A small masked image model, trained from scratch.
Model: encoder arch vit, encoder norm layernorm, decoder width 256.
Training: soap at rate 0.0024, 6100 steps, batches of 256.
Data: trained on stained colorectal tissue patches (NCT-CRC-HE-100K), 90422 training examples.
Rows from block 2 of the encoder of a small masked image model, named by matrix and row number. Rows with one number belong to one neuron. Each number is 128 + 32 x the weight over its row's rms, rounded and kept within 0 to 255. All counts start at 0. Numbers have three digits each.
After each neuron's rows are labels from the 100 images, of 14848, where the neuron reaches its highest value: "responds to" is what is common among them. Only what is clearly more common there than usual is listed. The data: stained colorectal tissue patches (NCT-CRC-HE-100K). In brackets: how many of the 100, against the usual share in percent.
# fc1: MLP up (encoder.blocks.2.mlp.fc1.weight, 384x192), inputs 0-191
# fc2: MLP down (encoder.blocks.2.mlp.fc2.weight, 192x384, transposed), outputs 0-191

fc1.176:110144091132124109084101171087148149132148096121178149157148153088123163151072161128146103119134145114120227074146148154135134175176099144151074147157133095137146096193143152174088115185167152133152112124115114109146079101116159121146171142119126156079137101116092160163108055092118189193134124057064137121075191115094120089141139117119140091149145109159126081125077135151142154142072178132129109075117129114170157102169099142113070167146120067118151171137102103164113120091129157140094139183101167184121132072139069083125106121143082110125111085158070135076082132130083088105
fc2.176:107156124142193092168154181087108106105076145167119186167133147125155098127170100121123159137116135090111088134099097151135149082103118068068166108121113155036086155166174161126120122082164127124115135059133119147119148152099128174151115124122055095178143132084111107030085172164068079118154179204150113114149133116115147139118112169116133145152109119129106090134125160159113185164150088167126159145096098118156147173149101126128140127123138193140183152110117175092136179168137070099128078129123103107106156175080110121123130176144122192114079166120127122159149153113159166193
responds to: tissue: adipose tissue (29 vs 10.3)

fc1.114:122149112125100120148125095192133134112136117078048110106151178139146085203109201098098157182150139095125122084079121110193108157154138099151097166132179105137189101122099115150122136080119113156152141135120149106089140134089136125153109124181109160046156136093075067142119132130108145118105123140103101106112137123085102146149083116144091139115058148117157122177123072143148129142133133174107194100084202122105134176146124160092061088115104153111158100132076243106136100150122153154096123138142190110136124175134139104098147132148062127121154179137170188154141172106132134175
fc2.114:140147127130164123118137092129118182124140086139117136159099073074183162071151016156162128137116189053151111153124103120117113117127128152118149070156091154119152142114153160139120168153175138162124115131151103106119125112181053149140083140108157090157118163115152072078115148081081162105145149117118085208100094092157127137078153145165109140127130108065189180105124100170160163117123095143155115124072082080090133124132114098195147128114118126137071122066086083162202141096128109097133127142133155140073137135171115176129128141160201163158152083145114097094102143172129103125
responds to: tissue: normal colon mucosa (33 vs 8.8)

fc1.74:190101118139109136138153166088125177070080131154203138093157074121187129147062110099102143108163174095166174141091146165194153118110144096189138150071128123159147117127160104129131107120162128129148134125173168160118103125111088127170143091074137183137116120117116105127084167060123122165188064130165127136120124119131102151129062104181145129093127143139126174116136092198093098162103104181128075202072099126130139160145121075145128123085165095140113066132129185098154121106139168129167106118139064104109102109100138118118103111169155103078155092127124155073110142109205180142
fc2.74:102151092059081139045182108098109119086141000151075136182089144063200125109188143153169109112174123087165189140062124110147106121139155136124157150148087099130126131104150125151100050159128137132086116129059144142151137161180128081134120165129085136237101096149140130130149083085116148139146119133164190100155112112106076103148103123151130120131130116119120140150162145137107112093155085124147150135100126118112186142110073143174084132126141116171155085120122094116143149150170159149150084141160158113152121147142064128113125075134155087127136130179167143104127131109154170131
responds to: tissue: debris (99 vs 11.1)

fc1.220:122109131145091147182111109101107155020131105193164173130137125130116120125160121088138053116071123169160106106075178155153122136107097080127169104142098162152121140073180135176110068166127140154106118138131121100195165140074129106137191115101106118107071111108115077141088140128142131113109102110133124104116145097094114081170127111124125133118113133094154201030164111119092090130158191164107151114136173172092204137072175159108103126135129108118132121123140157157116154075140083190145182145082133192097114108144056174110133124130131170112125091149124077157138147089120115140
fc2.220:102121090074173098117174084117176129200125125098136087142075130110121102098142168166164183121167109121103172129141100149108098074172118153144081158096128138136087102184108092080127173101136099137139148129139147151127106106125143155121089143146143134176170142155151194109136089132142094156144133144096160136153157160168111142084099125138087117095143166154113140167111128135148162143128069136179096188164087087160024151194061122132122130106142155140156136103073089105108074120117203048133097081202128110176182136126155132133138159127163056142140172100100158114163114141143135080
responds to: tissue: mucus (38 vs 9)

fc1.6:163162076143154127088098114153154107151095179105110095086096121152100127094109131109089110164111107149118089161169095099124117128167114141134078163138088150167161144148063122096129163107138119153132129072089138085027079128143109090098084140169150082118062133164135096169169146141111134081078192101147108140135105120166091140104119105194123130109079157099163127195167106185092141138172157104134109202092094125155103104086104135112134111134127192122162135117138140114157151121078052147151137134114180097136110178094100155069105098116073131085113187162104060111117152123078148170
fc2.6:062099163113142116172159151117125183107158100149143162089187181128190144129107094125139184159144147135123171147105107166116130176051087151070151104110135067073092174122149111139107057080103143104114121152089069168161137093157126142161125114132116100104114142159147131158073162100102162152144147094063173140111159120112180152122121216093166088121143109169131121109137174105119156157108100109122206172129124124119143118130136140128064134044117103120104114095092139114116153106141132130140129184101075142131149062204092068134138150126176163140186107103148180137143116133174142136
responds to: tissue: cancer-associated stroma (30 vs 10.6)

fc1.327:118153106128163100101116105099148139125105146107071085122129150148095038178141102122131109130143169062194201148135149139112131096133173128158089128143146113113092152095137125115117125094077145136043114117176106126139112129142125122181056167191175119117127077138133083159130157058125156176130181138094097149132090155145138164087110103139090184129088120130137083185106143154148141174071112110103118159068119134177153147080167126076103159098157118128193120124165149153115180184115081095181135149114118143134128083106155129153110087107056174159091100159084103070118114175116149105
fc2.327:086187099166098125185190086146176134139168127150110092144165128111089110130082170153103191161090190133159156132157158101122187134151120095139093137167121143109137103141142079109173139165078132154143151140168140133117135080108150149189125074096184136166168137093143084079119128126119156158110106125071146136149129107139182128114113133129041099139106140110172180115076169121105124149119124178138047172121120174081098040082108119157164078134137088097092170144131148182122081102127148099107104161135096149151107115162113119207114137144142090171164137100148193091124143109151090161
responds to: tissue: smooth muscle (67 vs 13.4)

fc1.127:154100110072103196124102137133165124175152078111132111133114110113121100129092137045143097089092074133150161127141073151182089175160138089119134150154116102157148130135179137109093117159133126044125163103169126137100080143072128134125090135161075201080100085114169112086170172174082153141127082180164120086173116168126091126169099183103139086117064134195152192176109119127130158121171181146052086097091145164106093125166159112156130094123170111097095138134152162115094150145121116167096130130157164102154076114123088128139114146106139101106160121093159141153158150137165152181
fc2.127:090135122171097143089117156146136102152129141117103182091074136037080108088112189140080117135149136173100147134107129138114179131135154105148132066108106113152100100185087091166087125125044149122131081113159158132067147127076142111166154110105154100146089155070064145129144097173095116120171111131117120126132107157085177124127124078102113141133129120138136093114125121050119106114110144129144126072138185182116064125073140129180140134137152123095163123157171146081153070085113197097127135167089123067115097144126131087194092169154125132117117185121145146217162121064146137105
responds to: tissue: mucus (63 vs 9)

fc1.323:147147135141146124158143114165148082173090170103108088138139182148052151094174082097093134151138142146110140117122098091094142131118123114101091077151142152141173135045095145183114189132120135153129118163129119186079187194205124135141106123154128081144101100111146139114131165127170154101156152074183152121140097124097118176118100094125109157069139145148125189120104113126157121214185131111144142155166171189095107079142150140125174120144155107017051133158166130151101133175136123155147138137150130118072095120150121113125084106099118100175138123162136122082082075124140071100
fc2.323:115125136162105148127093102155124169135128155179148122154091157109108074110150126081146115077131122082156088190186163139143116076151098073153093128168142098126215160109148171150119111157116134107069101164113148170096102175156110145147111159214157098187118186117155152074152141164154173068164117142089101151060109075094159127106133142124044119097129171108158139171178115164140170140194152130115121126124172115125110170158151120142150130069054102190111115148142129107120130118123109171121114130128115077140173164175128175163098089142170129173116108139087171090127114171152149101
responds to: tissue: smooth muscle (44 vs 13.4)

fc1.375:095135079102135188172123120135163144121127060143108146118117103136146137131111190192166161091212158117142162138124153132131134077118148118122110102142053171128121133149121093172152111088094159134124159102186087176162133168112107111121116112076118116103095160103188152160069171097182124149129050094165114148135144095154110114134131056110115141081111088158156096053167116118157102148134139139119177186065129099068119144110169128149156117150161086137133154170103122108079196086076131148095131066156143150106098078125090084138102121141172144124145150141113124108177115144183051149
fc2.375:122088054136099126168059123160159076160124122125101150140191146138135123133118122154133129144090133167112154163100102077132164108027075101096171128128134114054073081130102091126189167092201106129149124144146164075093145143085118169148073068124188131114133147171111071135114112168107145129113140118127143117076129146131135140094118208145072127159186148146114091113146092078091128131100180057077099140054123149134100145115091109121129074162146135145132138118141129143180151146081132130137130133114156196110140111207121097138151175154163122100093135131140122094157179116125160152
responds to: tissue: normal colon mucosa (55 vs 8.8)

fc1.137:171103115150119114109132161105120170096117028155109101122118110089183091038174166176131159110185114073133155107065137165102181170096220107075174084107122136128152130096144117137114157143118135097146107111120159107115157095106118143120118117094126157121108114135115157105121090119152169146129104111153091091144122134192110094102130150136149151170134130105120099100114161176131115069153181181098132113114099102211127122148080192197050087136099176149152122107142139121189125067124103160170080114194136112143112165120143115105139110155136099090170070140100154106133115086165164142
fc2.137:122143106117085085198106130180155181144122095099127167098095057132163076101083127092120111120111108109137105110135116131130133127111136101181125095095133092150158055109038052130125174119090108170124135090125123107130116171093125117154190128115109072100107170112125166139106138191148133134140199111160132074126106087182137090143101087110120119130111103074097158155162108134117098132188133172114099144216127155181113109109132137135130125114122104093091110139118060111127125137121160197140158112122162076057150189106167126073086112119177137114101197118059149132110140172163136112
responds to: tissue: lymphocytes (98 vs 11.1)

fc1.76:096099111152164087162182111100160100177081106176123059145174105134126109087195123152177111114054096126177164148110172157134139146098095141106132139052191138144124071144157096187160147110141134106157075095122149134107150068144089177153091131148089047136105133119138119120147090132088074131130151110137159096110170127125185073110111179094086161140153127138137083203084122106141055105166202169138104089108064149150099140133090116095133077163128129137141123118163140077178142106140132108157120138060115095147125071123134116086102093149135143145126097164121130127142100133126096166
fc2.76:153198112108141132092155188126068174101158107105160116118144235130101165160156092135108170140110092135090154133091090101099131139143122174145112113148121142172065126110138148176117132124070119125099116150144158102144150139124177079128115091090122212131092065093157106146136102100107190126140118136157071163143088138163143152119195115197147188142149123143082147125117088134185137106026077084142149117117135112149093122159145113121073147096104102106144070106134105125149125126104098133153174146123109105123084089088089119129063138095172127206156088145162130087114153084093114142
responds to: tissue: normal colon mucosa (68 vs 8.8)

fc1.170:136118102129135094185157151123097135137170100089132152116104114143151126100177150089117143153161139105186124148117122150133133149095135145109101123147075207101115173152161121112093115088111150116162131136099163090136139120105083164112144088067069160198045115149104083111090168100128185180108140118114129064145204127184178097135102165109121106138162129143138187090088115176158115142148110149131094122157116110151123119114139085142121137062206107131179132129124169219119138131154127099110147098106086136126127097169108120103121116182198148145155147165153030083142194145105155186
fc2.170:175145128127087148145132178114153108133073175188144112070072135177084094129151152172184047054156114130141115148162102106130114102121201093066106143136133147190153116113103152112123157174139103131066199120089099161123153128138206140128129149146161122099153112135113181161107100163160069095108119177100170165128111127139139144128128154132151103107104185155097077163169122154158102096197210093058142138152120110132161093169116162142140118154117171098103092124147091138148113138116145139145126173170180104145114157142144083147121105132105137144086112136128114104136099082185121041
responds to: tissue: debris (56 vs 11.1)

fc1.233:112071117087101154147156146134072119109169140119145113091193144155150126159151185040086112124150153119109115142098132156178109130109123123135080123137119154146159131137122167073130098085142150128093132112149132175117182174144124112127141123140110150172128089177113153150066162147092103148159202179082158155048102145144142091088099103110102172132108155116106212125207135159147096105179106139124122097086097112067089139058097156128125115112126151076134164117166140125177171141097156080068155139122092067161094131134068151160105073127148107094115187124169104096145131084171116161
fc2.233:087157156171189098099066083141187158125069154109133119161158150134148159163059125155164138127161173137149152123202134092146191156140086108148146107156163101094122128096169120137132064138119112148201177142189113117092116076175104082151112145156156119130140155133133144115197165150159140157111048098109139125129156127122137203246134155140128127140128110136141160078077128080099173142141150103129107195153146154141146114154140080080136121159145070144115130173112103156076106112158138144142117147132140151113159130176178072083165196110126149156139139152119148152141107105098146150
responds to: tissue: lymphocytes (99 vs 11.1)

fc1.118:103174085154100099125128130106187122114167072163152105094143113123116140110140110155094106072072145119103184096198143160128151135150129143174151117110095132145102171152122135189166179100139116119086087092130054073081116160102125075215126143127144152079062108087079180129150125127078162094130181097097131136152138155144095100083213189115166133093137132117143134129095101137119164133153107122148129166189111098114156109130137145092175118103130098150166110118108177105134244181196138119083125114077132121117132182092073103103139158106136135124143132145122158096122131101158163133
fc2.118:061108067077135109139146107095083096154148150156138123144134130152092100172108120153093147126117134124097107136153173140089049094131107108131150138105122131085171079133161151073152188135125100132077148128078149189184182154144142154136100114100160088082109171083142147043099188106105124152145150112096134137149113139101136138136150055118096146103171098169120167071080077093134108074155131093150142160144214096119099135189108129156186180109203100120165116131094140084132078134159167136154146106125109128169117174142179175118079164090184121131144140168107109162136108144117116098
responds to: tissue: tumour epithelium (34 vs 15)

fc1.187:144112080118141098110097124138147148089122086112072053168209148158148121112063095121115128110169134100144120074165159107133119092194119096139135153145101151112073131137099124152150134138200142081122140109189105103105063115134149152205079175163153111131089107109108156166167117104173100132159129141181147089083097116164153121169145175137177123073127085134183171190105168158149115122121088089049124149101146136075100135109090112142053136128156155139165055111126127144127143133127089166143149105193140118118137130138087094148146069135094078124180125154133135120149147120108177188
fc2.187:146169143143140086124171154163119107117157090086101121075094099162093146102146151128081151135114135175139065141096153127132095146131120159119132087110157067194173146105173165088120145162109160155138086131167117151112150157126109162129126139129137163117157159161096092186174150124144137110111146129170175092135142121189088193166194118101095189099124153164138166176121107111192106126161132097207164124123146067158163148119127200129147140112114114121177212115157161076128154135156117111166182134164119099114089168125168129077188127126202119094130128095211134157143106085159175116
responds to: tissue: lymphocytes (98 vs 11.1)

fc1.255:114134143140142169098170113069155105121131136102161166073101119129162122150110145177095170102086090160147102097104143125138173157126154142184146093132141067146093123167155073140182147113116142149142124161173079121185127107099108192159172156108145131176169077000103126108145167140125123211111129159161115119129122124086094092162146152111129152100140115085097157077159167101172126128131079171064129144157150155189139104098038099124108148184168115137089103082191147127149146129140129135108102161110158104153144117112108125112145093155166082086155135076123117038139136118147123129
fc2.255:140124139106117090146135082118118154101104120137152130171113113120178132076143128060121166168143114064108076156120125161147129169156151139143152141076109239021152130086112148164148104108127082082124119112092244161131102169167119128138115093151128085092133124109120124125132126119064089106156106118119120088136093144132139129119129142189157138137154120121158161165092153176134146082114177091101141080162092138118104167129102097133108118103096187091137098207072105102114114108099107096152126131125116171160134134135119139113137143092152126163189148148088175161061132121094073033
responds to: tissue: debris (82 vs 11.1)

fc1.227:110150103154099119121097167161057144134111141139110095130145122104099181142134107112153093095160081140138140178106085123095193117150025169155135150158123165153106131134110148106167137124138111130107081102153205162159098089121155137064111107148119186039136124137090100091179118117147144078162119175147054134110144138131199114130158148199189175143151079126139147122166100113104080169084129116111077096156095168150182124123054103142097175081176141149134110123125126155113138156119161152118118160124092168156153078177115112104175145083135125118138130155169119094104074065117102141
fc2.227:130166172142162173085127164154142145126130119120124149138172148164154142115124124180139232096116135158080168177132143183085171108035155115147114163124124108135167178124096124158122116112094141089102128172098103135079176157105093127136141165117162142175124096162150098176078087130134170158095117098124138195182136124174163155104117091120129153088127157181130089152143124155159140131164111109098117159094139107168168129104133145120168135164118084121164079146142127158211164141112091125175146130133105127152163171138111094175178132133201133242127148193151192145129180154128122119
responds to: tissue: adipose tissue (62 vs 10.3)

fc1.238:082165112118097101099149107097155123141112045122113084134124125149119114121085171112176120130114160099091154101103172170103164145136103124122116147138118093138143083153086153166146150071121174119083110108110193112144140106140117146173148168195153155123131180127138146068121032124139134098162109094142119136144072117153142127086209084139203173109169096146138119141138105058154153101099143108141190123138125101080126145131116193129144099128095114152127136159102161049149189040142138083161150186123176093139113105122070082110107106102149119096139118129160171110133071069128090167
fc2.238:115172153117179112125127109148078141114178139171071122129042138102147140110123139138123101167166170154192100151127132090132036144146155097121122118141093146098085159148121101089041099147103086142083094153102052170116146085133086116155109155101087136191078121185092116122194151149148105188115153130105099097187098182167154130222090181121142096097075076095151137140145158166084098141139152181113104087106126144135128096174135127146114110176171144133192094142121133109096159164109129117106141138134148099103134146124176119153136157108132152106149101169157123188156152133101161150
responds to: tissue: lymphocytes (46 vs 11.1)

fc1.279:152187148173128152086163169155109099070156110104111115152088060098094100132143185134113124144095082132134107161115180114122136172173183108135139143173115128127112093134086168044128096131104066138127127102118137149130096139167144121187091168133103155111154082057132098137157151079161142153142157115175153126186093164112122108141123126122169107111118161144167079127177118142113106111188185076177120059143069133105158119120122154142084143119152113095089142135096060145170128134152051109117144105134159120062162060104137148089174122114113085128080083086118105129086072089116120071
fc2.279:160143075102162086171115060117126110109079145114058118147211107150109152113110136163146116136104168164127093165140084137192132086107093116157067124126096130147142137108154147139194110113168152148038069110151129090137130154029104126171147150121144163146069150135140087112155129141135171172148137169159124106129146128159097112139100112118108110180178174114122146191066138093165129101192136144125145139117104094152137083152072151164125164137100090166141089103147140049167142167122109113107121132072114141156167121139109158124105116099141162150104152140139182178175118153170205088
responds to: tissue: lymphocytes (73 vs 11.1)

fc1.245:150095157088105101137147190154141090133158184073114152139165182153113178109136131103118137131135110160120070099136232103103200067098110137162159140121118148155136206132093150092131153137185094170174095102187140091068156129086087126162145104083144102084147128111077044122169089167105101147147114093115119154135135157116110162163097133132111108121119159166116109129139160134064148109134190193052089095134147143163109060171094113143099131140124178130133074131184122106165087078088118149083126103137147159127123128189161152141162166114144130129112142151126117175159118110113102120
fc2.245:137106114099183188142130170155119086143072159165097089101073097097154124111078184171109148160131169084131181115181145090150115131077121155150114128123174187090130190152110150101164153126154179097082095119156104197159130116115143161116129099102076167132136126201068146122135071093151093166110101140132193075126131169083126097115109136115129163159084093108112088180127087154175101121119126083063161163145118130133137146188161141098173142196104188155187088108102129136077117163113129111129173144111124139155111133088097121136128114182132169117132141145194094170142098136168159121
responds to: tissue: smooth muscle (43 vs 13.4); tissue: adipose tissue (37 vs 10.3)

fc1.101:116137141094178125122064129096158173158174107123147093088127129177143097152128146077136143094133133115159085144095176129132131131148131158181092162125109120173102071113116159109109159116108174058073141119119081132151094124178113139105132082169143125151111118141183094132119167166165171187106089148128137151116186160159140103149107164110109206133140130096156164135096192057149072127177118182107153167100155072133181171126092141110101083104147085155095191152180108143121191124043108106110176150148165109113132123080158085142173159091139093137137086052137145101169129111139148118
fc2.101:135172094150197110104108088122139059120063146135114151157145170150120134191106128135098144147179112126084161157103122178146078137157139103173129119150106154116145174149094189166156115147128115108153112151113090136152121099159153113118124119118129151138139125100185120092140063126189094158146102209132130093076124118128090120156090125124147135142158149126162104109134092020140146131074121121207115113111105179116071127156156141127081163136157154168181140052104153119086127159144174116093109125016116111121066140134137096126096152098097107123085163119169100110155042156105099147
responds to: tissue: lymphocytes (40 vs 11.1); tissue: normal colon mucosa (36 vs 8.8)

fc1.181:087187096131108136119113095153121158160138083103097189136091116176086188114158110107131136116161121107132140106156177130088139092171139156068127145129071123125140122159118130117095143191147150122091056164145114139137157093139100123151144129142129126110140172069168142090085145116102076145107172124160121156087168075156154133189129085126155067054086084158115153088087101129132168124081111103153165155158144220120104118151181068139086128127136100189086187090092105110105123154100140089139133102095115085048176113084143157116114100122139155125092170084144150162173140151091130062
fc2.181:111145091181113136175074157097134163121123131082117097131106120135084094086113116109122226159090135095186073108199104139125123116127106096136150093176186096155173110053111146150119100131123103142165189146161124164116125124142125163158122122152148181150141147120112130086143127108151153137145105076154109169126157078178144124144142130147015119189105143092158141100154161135143124165180119099080110169124181106124124096097127154130080080132148046053129122155104172179171119108118116096104133100180186155097175077085150134119165106098163113140152164098125147136076084126144122103
responds to: tissue: smooth muscle (53 vs 13.4)

fc1.294:126087150124064097098131126057104120090100157184100116127078156140128129145092164125191171131109164091196142121124160097201123149137078150091099088127137156067111165144120209117119097115151097131159085097097163126142112144048142154121117133102125140110122111146104107106109101127150124076146143135164100133172102103149158102186129137125139074088096094110094113131101181092148100110128129077156120141121141119187151146087098202154147129120099147156051147114080170074145111143149086101106165103171145130130172113103039179156157133202165118102132105127097097200084154115103085121
fc2.294:100171086130152119140185169167151131140165097124139100095096167112184132140153102119123023125107103110128072142094116113089080136141205117067130171085103125198092105166159116114102145131164163164090166171095105140149150069158141153109126145100091169122087170157140151151122144098104145126063132138080161131144105111080099157118139154111125110131168158155117096159203081118148145166055161118117101083134116165098158127173138107089140197092151128163140124121149106144093151122127158131177100191174180158143138174182190079130144152097102116161112169117170149100141134156197142141
responds to: tissue: smooth muscle (40 vs 13.4)

fc1.311:129125162141126120102122106119130104163150141108128123159138150177112093137135127074074137191130168149143125101143081140174143064055133140151091149157123109162117134147092133082105049128106209144138138127170171127077131152103142109085082096157153152133140098114135050173119062141108067125159135172112098153121155162072118140126162131105138105054146127147144158144091122126139150183126102176152117138179136101055178153093149191147140117177101150087131107090064167146081185094099097105103163162148108127142158137106166163156170106101068137158130109142106123174111083041139161082
fc2.311:152187103119129186149139087141134148177146113083161129124105174106139125092134113148147137128173158208129183122100098104158115112120145113154128125102079072104104185174179066111160107193069164143059085123120140059145094127065063132116161075141171150156111086103107157084168075125087151101117188148131121115143091095141158105132128096085101165100131123158121170161144140129178171115123134146165164130095154160131173110099101082138134183070147076181165137181138165094184158177118132173124150129137108121149117168161121151127172129148154110127148098059120131065156153111147107093
responds to: tissue: smooth muscle (48 vs 13.4)

fc1.149:133109160096174129125066162129106141133155089122191154102083065127103129102116165128165098106129108150192083182113165143073129105100167155159133141099138115186071106134136140177118223083129115125170124130152113129081073129137052120155119121117106088097133106137123141114097200116085137168134091154160120073170143110208124119114103120167161148163144099116171189157098108076104171049148163083121123156089063087093186108158133161117128129113141131155148098146131132114089200140102105142127099169152113149112151094118100095066172145140091141116092119185130111171149078145143105128
fc2.149:114071140138067157177099137146139153114110112158088133150121126157176128105095084088156168139132102120150151104170192163116123158132072171141127121122152175186088125049146186153134117101159096124146108152174197129136117083133193116128127083084079098115165167168055146136118173181150118117160099120087136068145177104169076107130130122140103143155139146135157107084069099106141185100155123149088099089170075119135100115109121106132067075115097160128146105078161171088098118143080107153114105151136103080106134144136137106206138128060164174151131175082116155094075104121143124096
responds to: tissue: tumour epithelium (36 vs 15)

fc1.130:127126118146113156122103019220136130100132147141128152121136053083084147089123132150122059114100164192099135131175109104146161122119143106085111100135127091126144113101060167130083129170110165131141127124146133155100082172155100080107144112154133100133086123128108175090135174144136179047107149110148152132135142090099112118128076194128128123086140171087167102166114096120177169184174186153133082143163130134044135125081115137129112164068143106134109119113100136100129197168158128134166127136125129103186184152114108088146133127125175120075086139139121133053122106155061148153
fc2.130:149140106146098161163127091128174126130110154138119076167165211147099094144122104084187157102164135134089152177150098139067112100147090086164157092092132164160164113182118148145124189058142109102151110155055115116165166125110152175148075117124070127075153123117173148136144194136156115091132124151132088123132203151115141122143158139117117119103101100186166152041141101122109107072096076135148106138086092056164142189136101128150132136136171095185119119129166132124171156085084093110125129143094169143150075123090128100099135145177064072180134098127171121120097153131111163122
responds to: tissue: adipose tissue (53 vs 10.3)

fc1.197:107120143147151151073138119130112160166087116145141098148153179087099118137105101153151057154135122104110143137148085067118157130063130150135184122153144129113127109156124127123075169061177111155164081152076124156105122133094083133105135145105153144159139213135154178108094105111096180114090132175166117167180121162146070164146162143137143063223159138081138158099099198099079181132119100099092154131067116159125080138116096121123133155113146144120112116085159171077049183161140065151105111117133096135140115082127101137113069071117165145119110176105165137105136068152139115113
fc2.197:155130147121085135082104195081093087090159075117098160088118101140216077139139140096130130132150082135191113120115127168138041112167099160109159142126111088147115108097122142141172094173145125106150170155143118091132089079184119173188124141116141086121142039137122118126117107101133132083157155097124216084107097085144097116122078157130151161037118133127092089139117159172158069140117171135129118111138113106124173154190126108169150120107134185120128126127063115146163132118079116123122097155133142147135181103116164103163125178156112124143120049150048156112143171108120142162
responds to: tissue: cancer-associated stroma (37 vs 10.6); tissue: smooth muscle (37 vs 13.4)

fc1.252:182158095091080123118186131102157115134152121154139127085095132115146115150181134174126094151133117109121129164171146158131097153140194109100108138135102129100135171092103143164114143138126142155135128111109149163098193108146160135198124118118065151072146114125097102119199094217105132085130131192125137159131090152080120103137142140105179080070034110182104181203079163202112161107102152158107066104116155136126130100171158164083146138110131114061128122140122153146116175116125103074113113074227125165117135162111111104159152101167113080107138131138166105164141098130162118105
fc2.252:103150134172154148144072130125152178142135143083109136166220177136094136164099108097096134146098113108102164100039108147116175096129049138075134128150109115141108119164140094121155189091119104154117126130145123098121089164087101169106115099141122118140156126145166118179075162101104144143130077098109166138127149174103149086120093182135052150192222140120163145099133099108155131132075076149150146083090086124109112184117073080153055113128152113117125135091182135101160111105136134162131135177065104143149088055139139101106145162110123133164146193132160150106118127099119144189
responds to: tissue: smooth muscle (87 vs 13.4)

fc1.226:116132176111135189162112094120106228100111164159125134096124079141168145046141122098171134092154109136120137154130142107104149116137109136130139135133136149100111160127108103134127075116134097116108128159096087105129130156105148148097121068083181137116136114071143149079061091088127147199124122102132157128087100104122158160127092110113084126137087164132083178109139102102137112100134131111124157149161098095197056119174057179109074144148165083148091136048170211112156103112144095122139131164162112127142134145059107090173142108186081130128093101055120185146135122087080182148
fc2.226:158110170172114164127137117105150142090177149130113129135109133103168141104100149137104099062160198093137134123173138151135175085111209129133103147189114105130129194175084105126130121109071109110086143123118122108126109138072099146068145094112146167114092145211101095174157082151127131134169082090182148158161074120136170151150163116141096104116090087092085158068141143188113107144203132148116091185127110065131115175185167121096165108102117110126120136170128180138138103155090176147121119068179142145098138099152143138134109156054083122052153080137131147132157130172165122134
responds to: tissue: lymphocytes (43 vs 11.1)

fc1.34:163192145083076124171044103078093135137150141097187138075093138094076086089092130115129127135149146138105094129091097127117182084130225110139142106142124144055143124120136138136110134128146135079155139166079176116120118123106110138078120140070148125185120077128190111122087113123167122117134101143066171161140092218173077131125092164096158143146092144096113113148148218093102123148125121169127096114111125141139089151125145151162119128082123170145116105202111115129059165132138166131128145142090147170144129156139113126138167173159175147119142191169131062156112105067133097144
fc2.34:061110116143090127102168140136111153120159098119121073140150142108093061125088086102182138140097087108137104156119110094076139108124070151105131131127118074112094072084177125090188152180129155162141142156087124193149162162158142106168150142124089151093111121090158113097161144096152076159118139191042093158138164109083147171104172093180123168119150116163111104046081136146136116121110098104134135117094080090129130122167131107182178108157096112139122158093113097153173152101148078105174099202136083118160142098126121105122086196156141109167163125152117209152100180117104118128
responds to: tissue: debris (30 vs 11.1); tissue: adipose tissue (28 vs 10.3)

fc1.87:187109164210137111096106112095157121113112159075102107072136142155144107117123145133140150113099110157128114110107146085201106092123101065175114081122128108076108111119128148067133065155172154163129116125161129125122088166101120161138104144119143076124162142113155112138049074081117139087122098120164140133145142121192104119152156131150167125163115116162110088146194122138164100160066124078141118133212120148140150165112150146140096081147106163177102176137077135064178144158169101147133149163163134131115131104093100159094153079150109072074183147107081107057097174097051150105
fc2.87:139160124090102124132103152115153131157103173149134118188144116143103157105102108149113127149189089112107146118132113117191147158143115065136146110176161183111131185112134139115094132156142136091129099085111113118070168121168151155042088109115069104090141060087127070119124112214082105126127168100090139095100170129108132156129133139125144124083086119161176130152102093105133186137168131186113095123132118108149176116111121066066138159092098192114114103194119137107147141122121127112134180042106133125104058133060062069122129119120080168182091131162141137106132079131064115149
responds to: tissue: adipose tissue (68 vs 10.3)

fc1.166:079189092129158094159070148115077116177155092106169072121083112176058083076138175099142097096121154125104100159165093142104126135170141104113094123101152143133103109103113179113122108114150149068082143120102115110121113100224145128082098149135113124101117138129127141162143107151105169106091146170084108158084136132190158117185114116089157114130103148119086121147106104092169179110161154076174051167115161126100164175135139198084125157155169108183136128177130151110159212108078112134121097125134119154076144145085155101101120115072153162130157188104162145161113136132110063132
fc2.166:085193114030110182110163114122112130127072131131103158077174118103136119150137122164170141131110113121153167192071106133148072161081113082092118122108065182158096103119149084152170138127116146178134124144149100174177110172116159111132164103130123068190144051133160114124093138135134110214115049152112127134114144101149137082135135152167185181112121126113190137116105219111114093122121096158102109149081092157115103158089107100139087130117111164159149081088132079137120127087068111112138117122079092092138126110167062122156159127122140170144124135121096133060135138138144153110
responds to: tissue: debris (38 vs 11.1)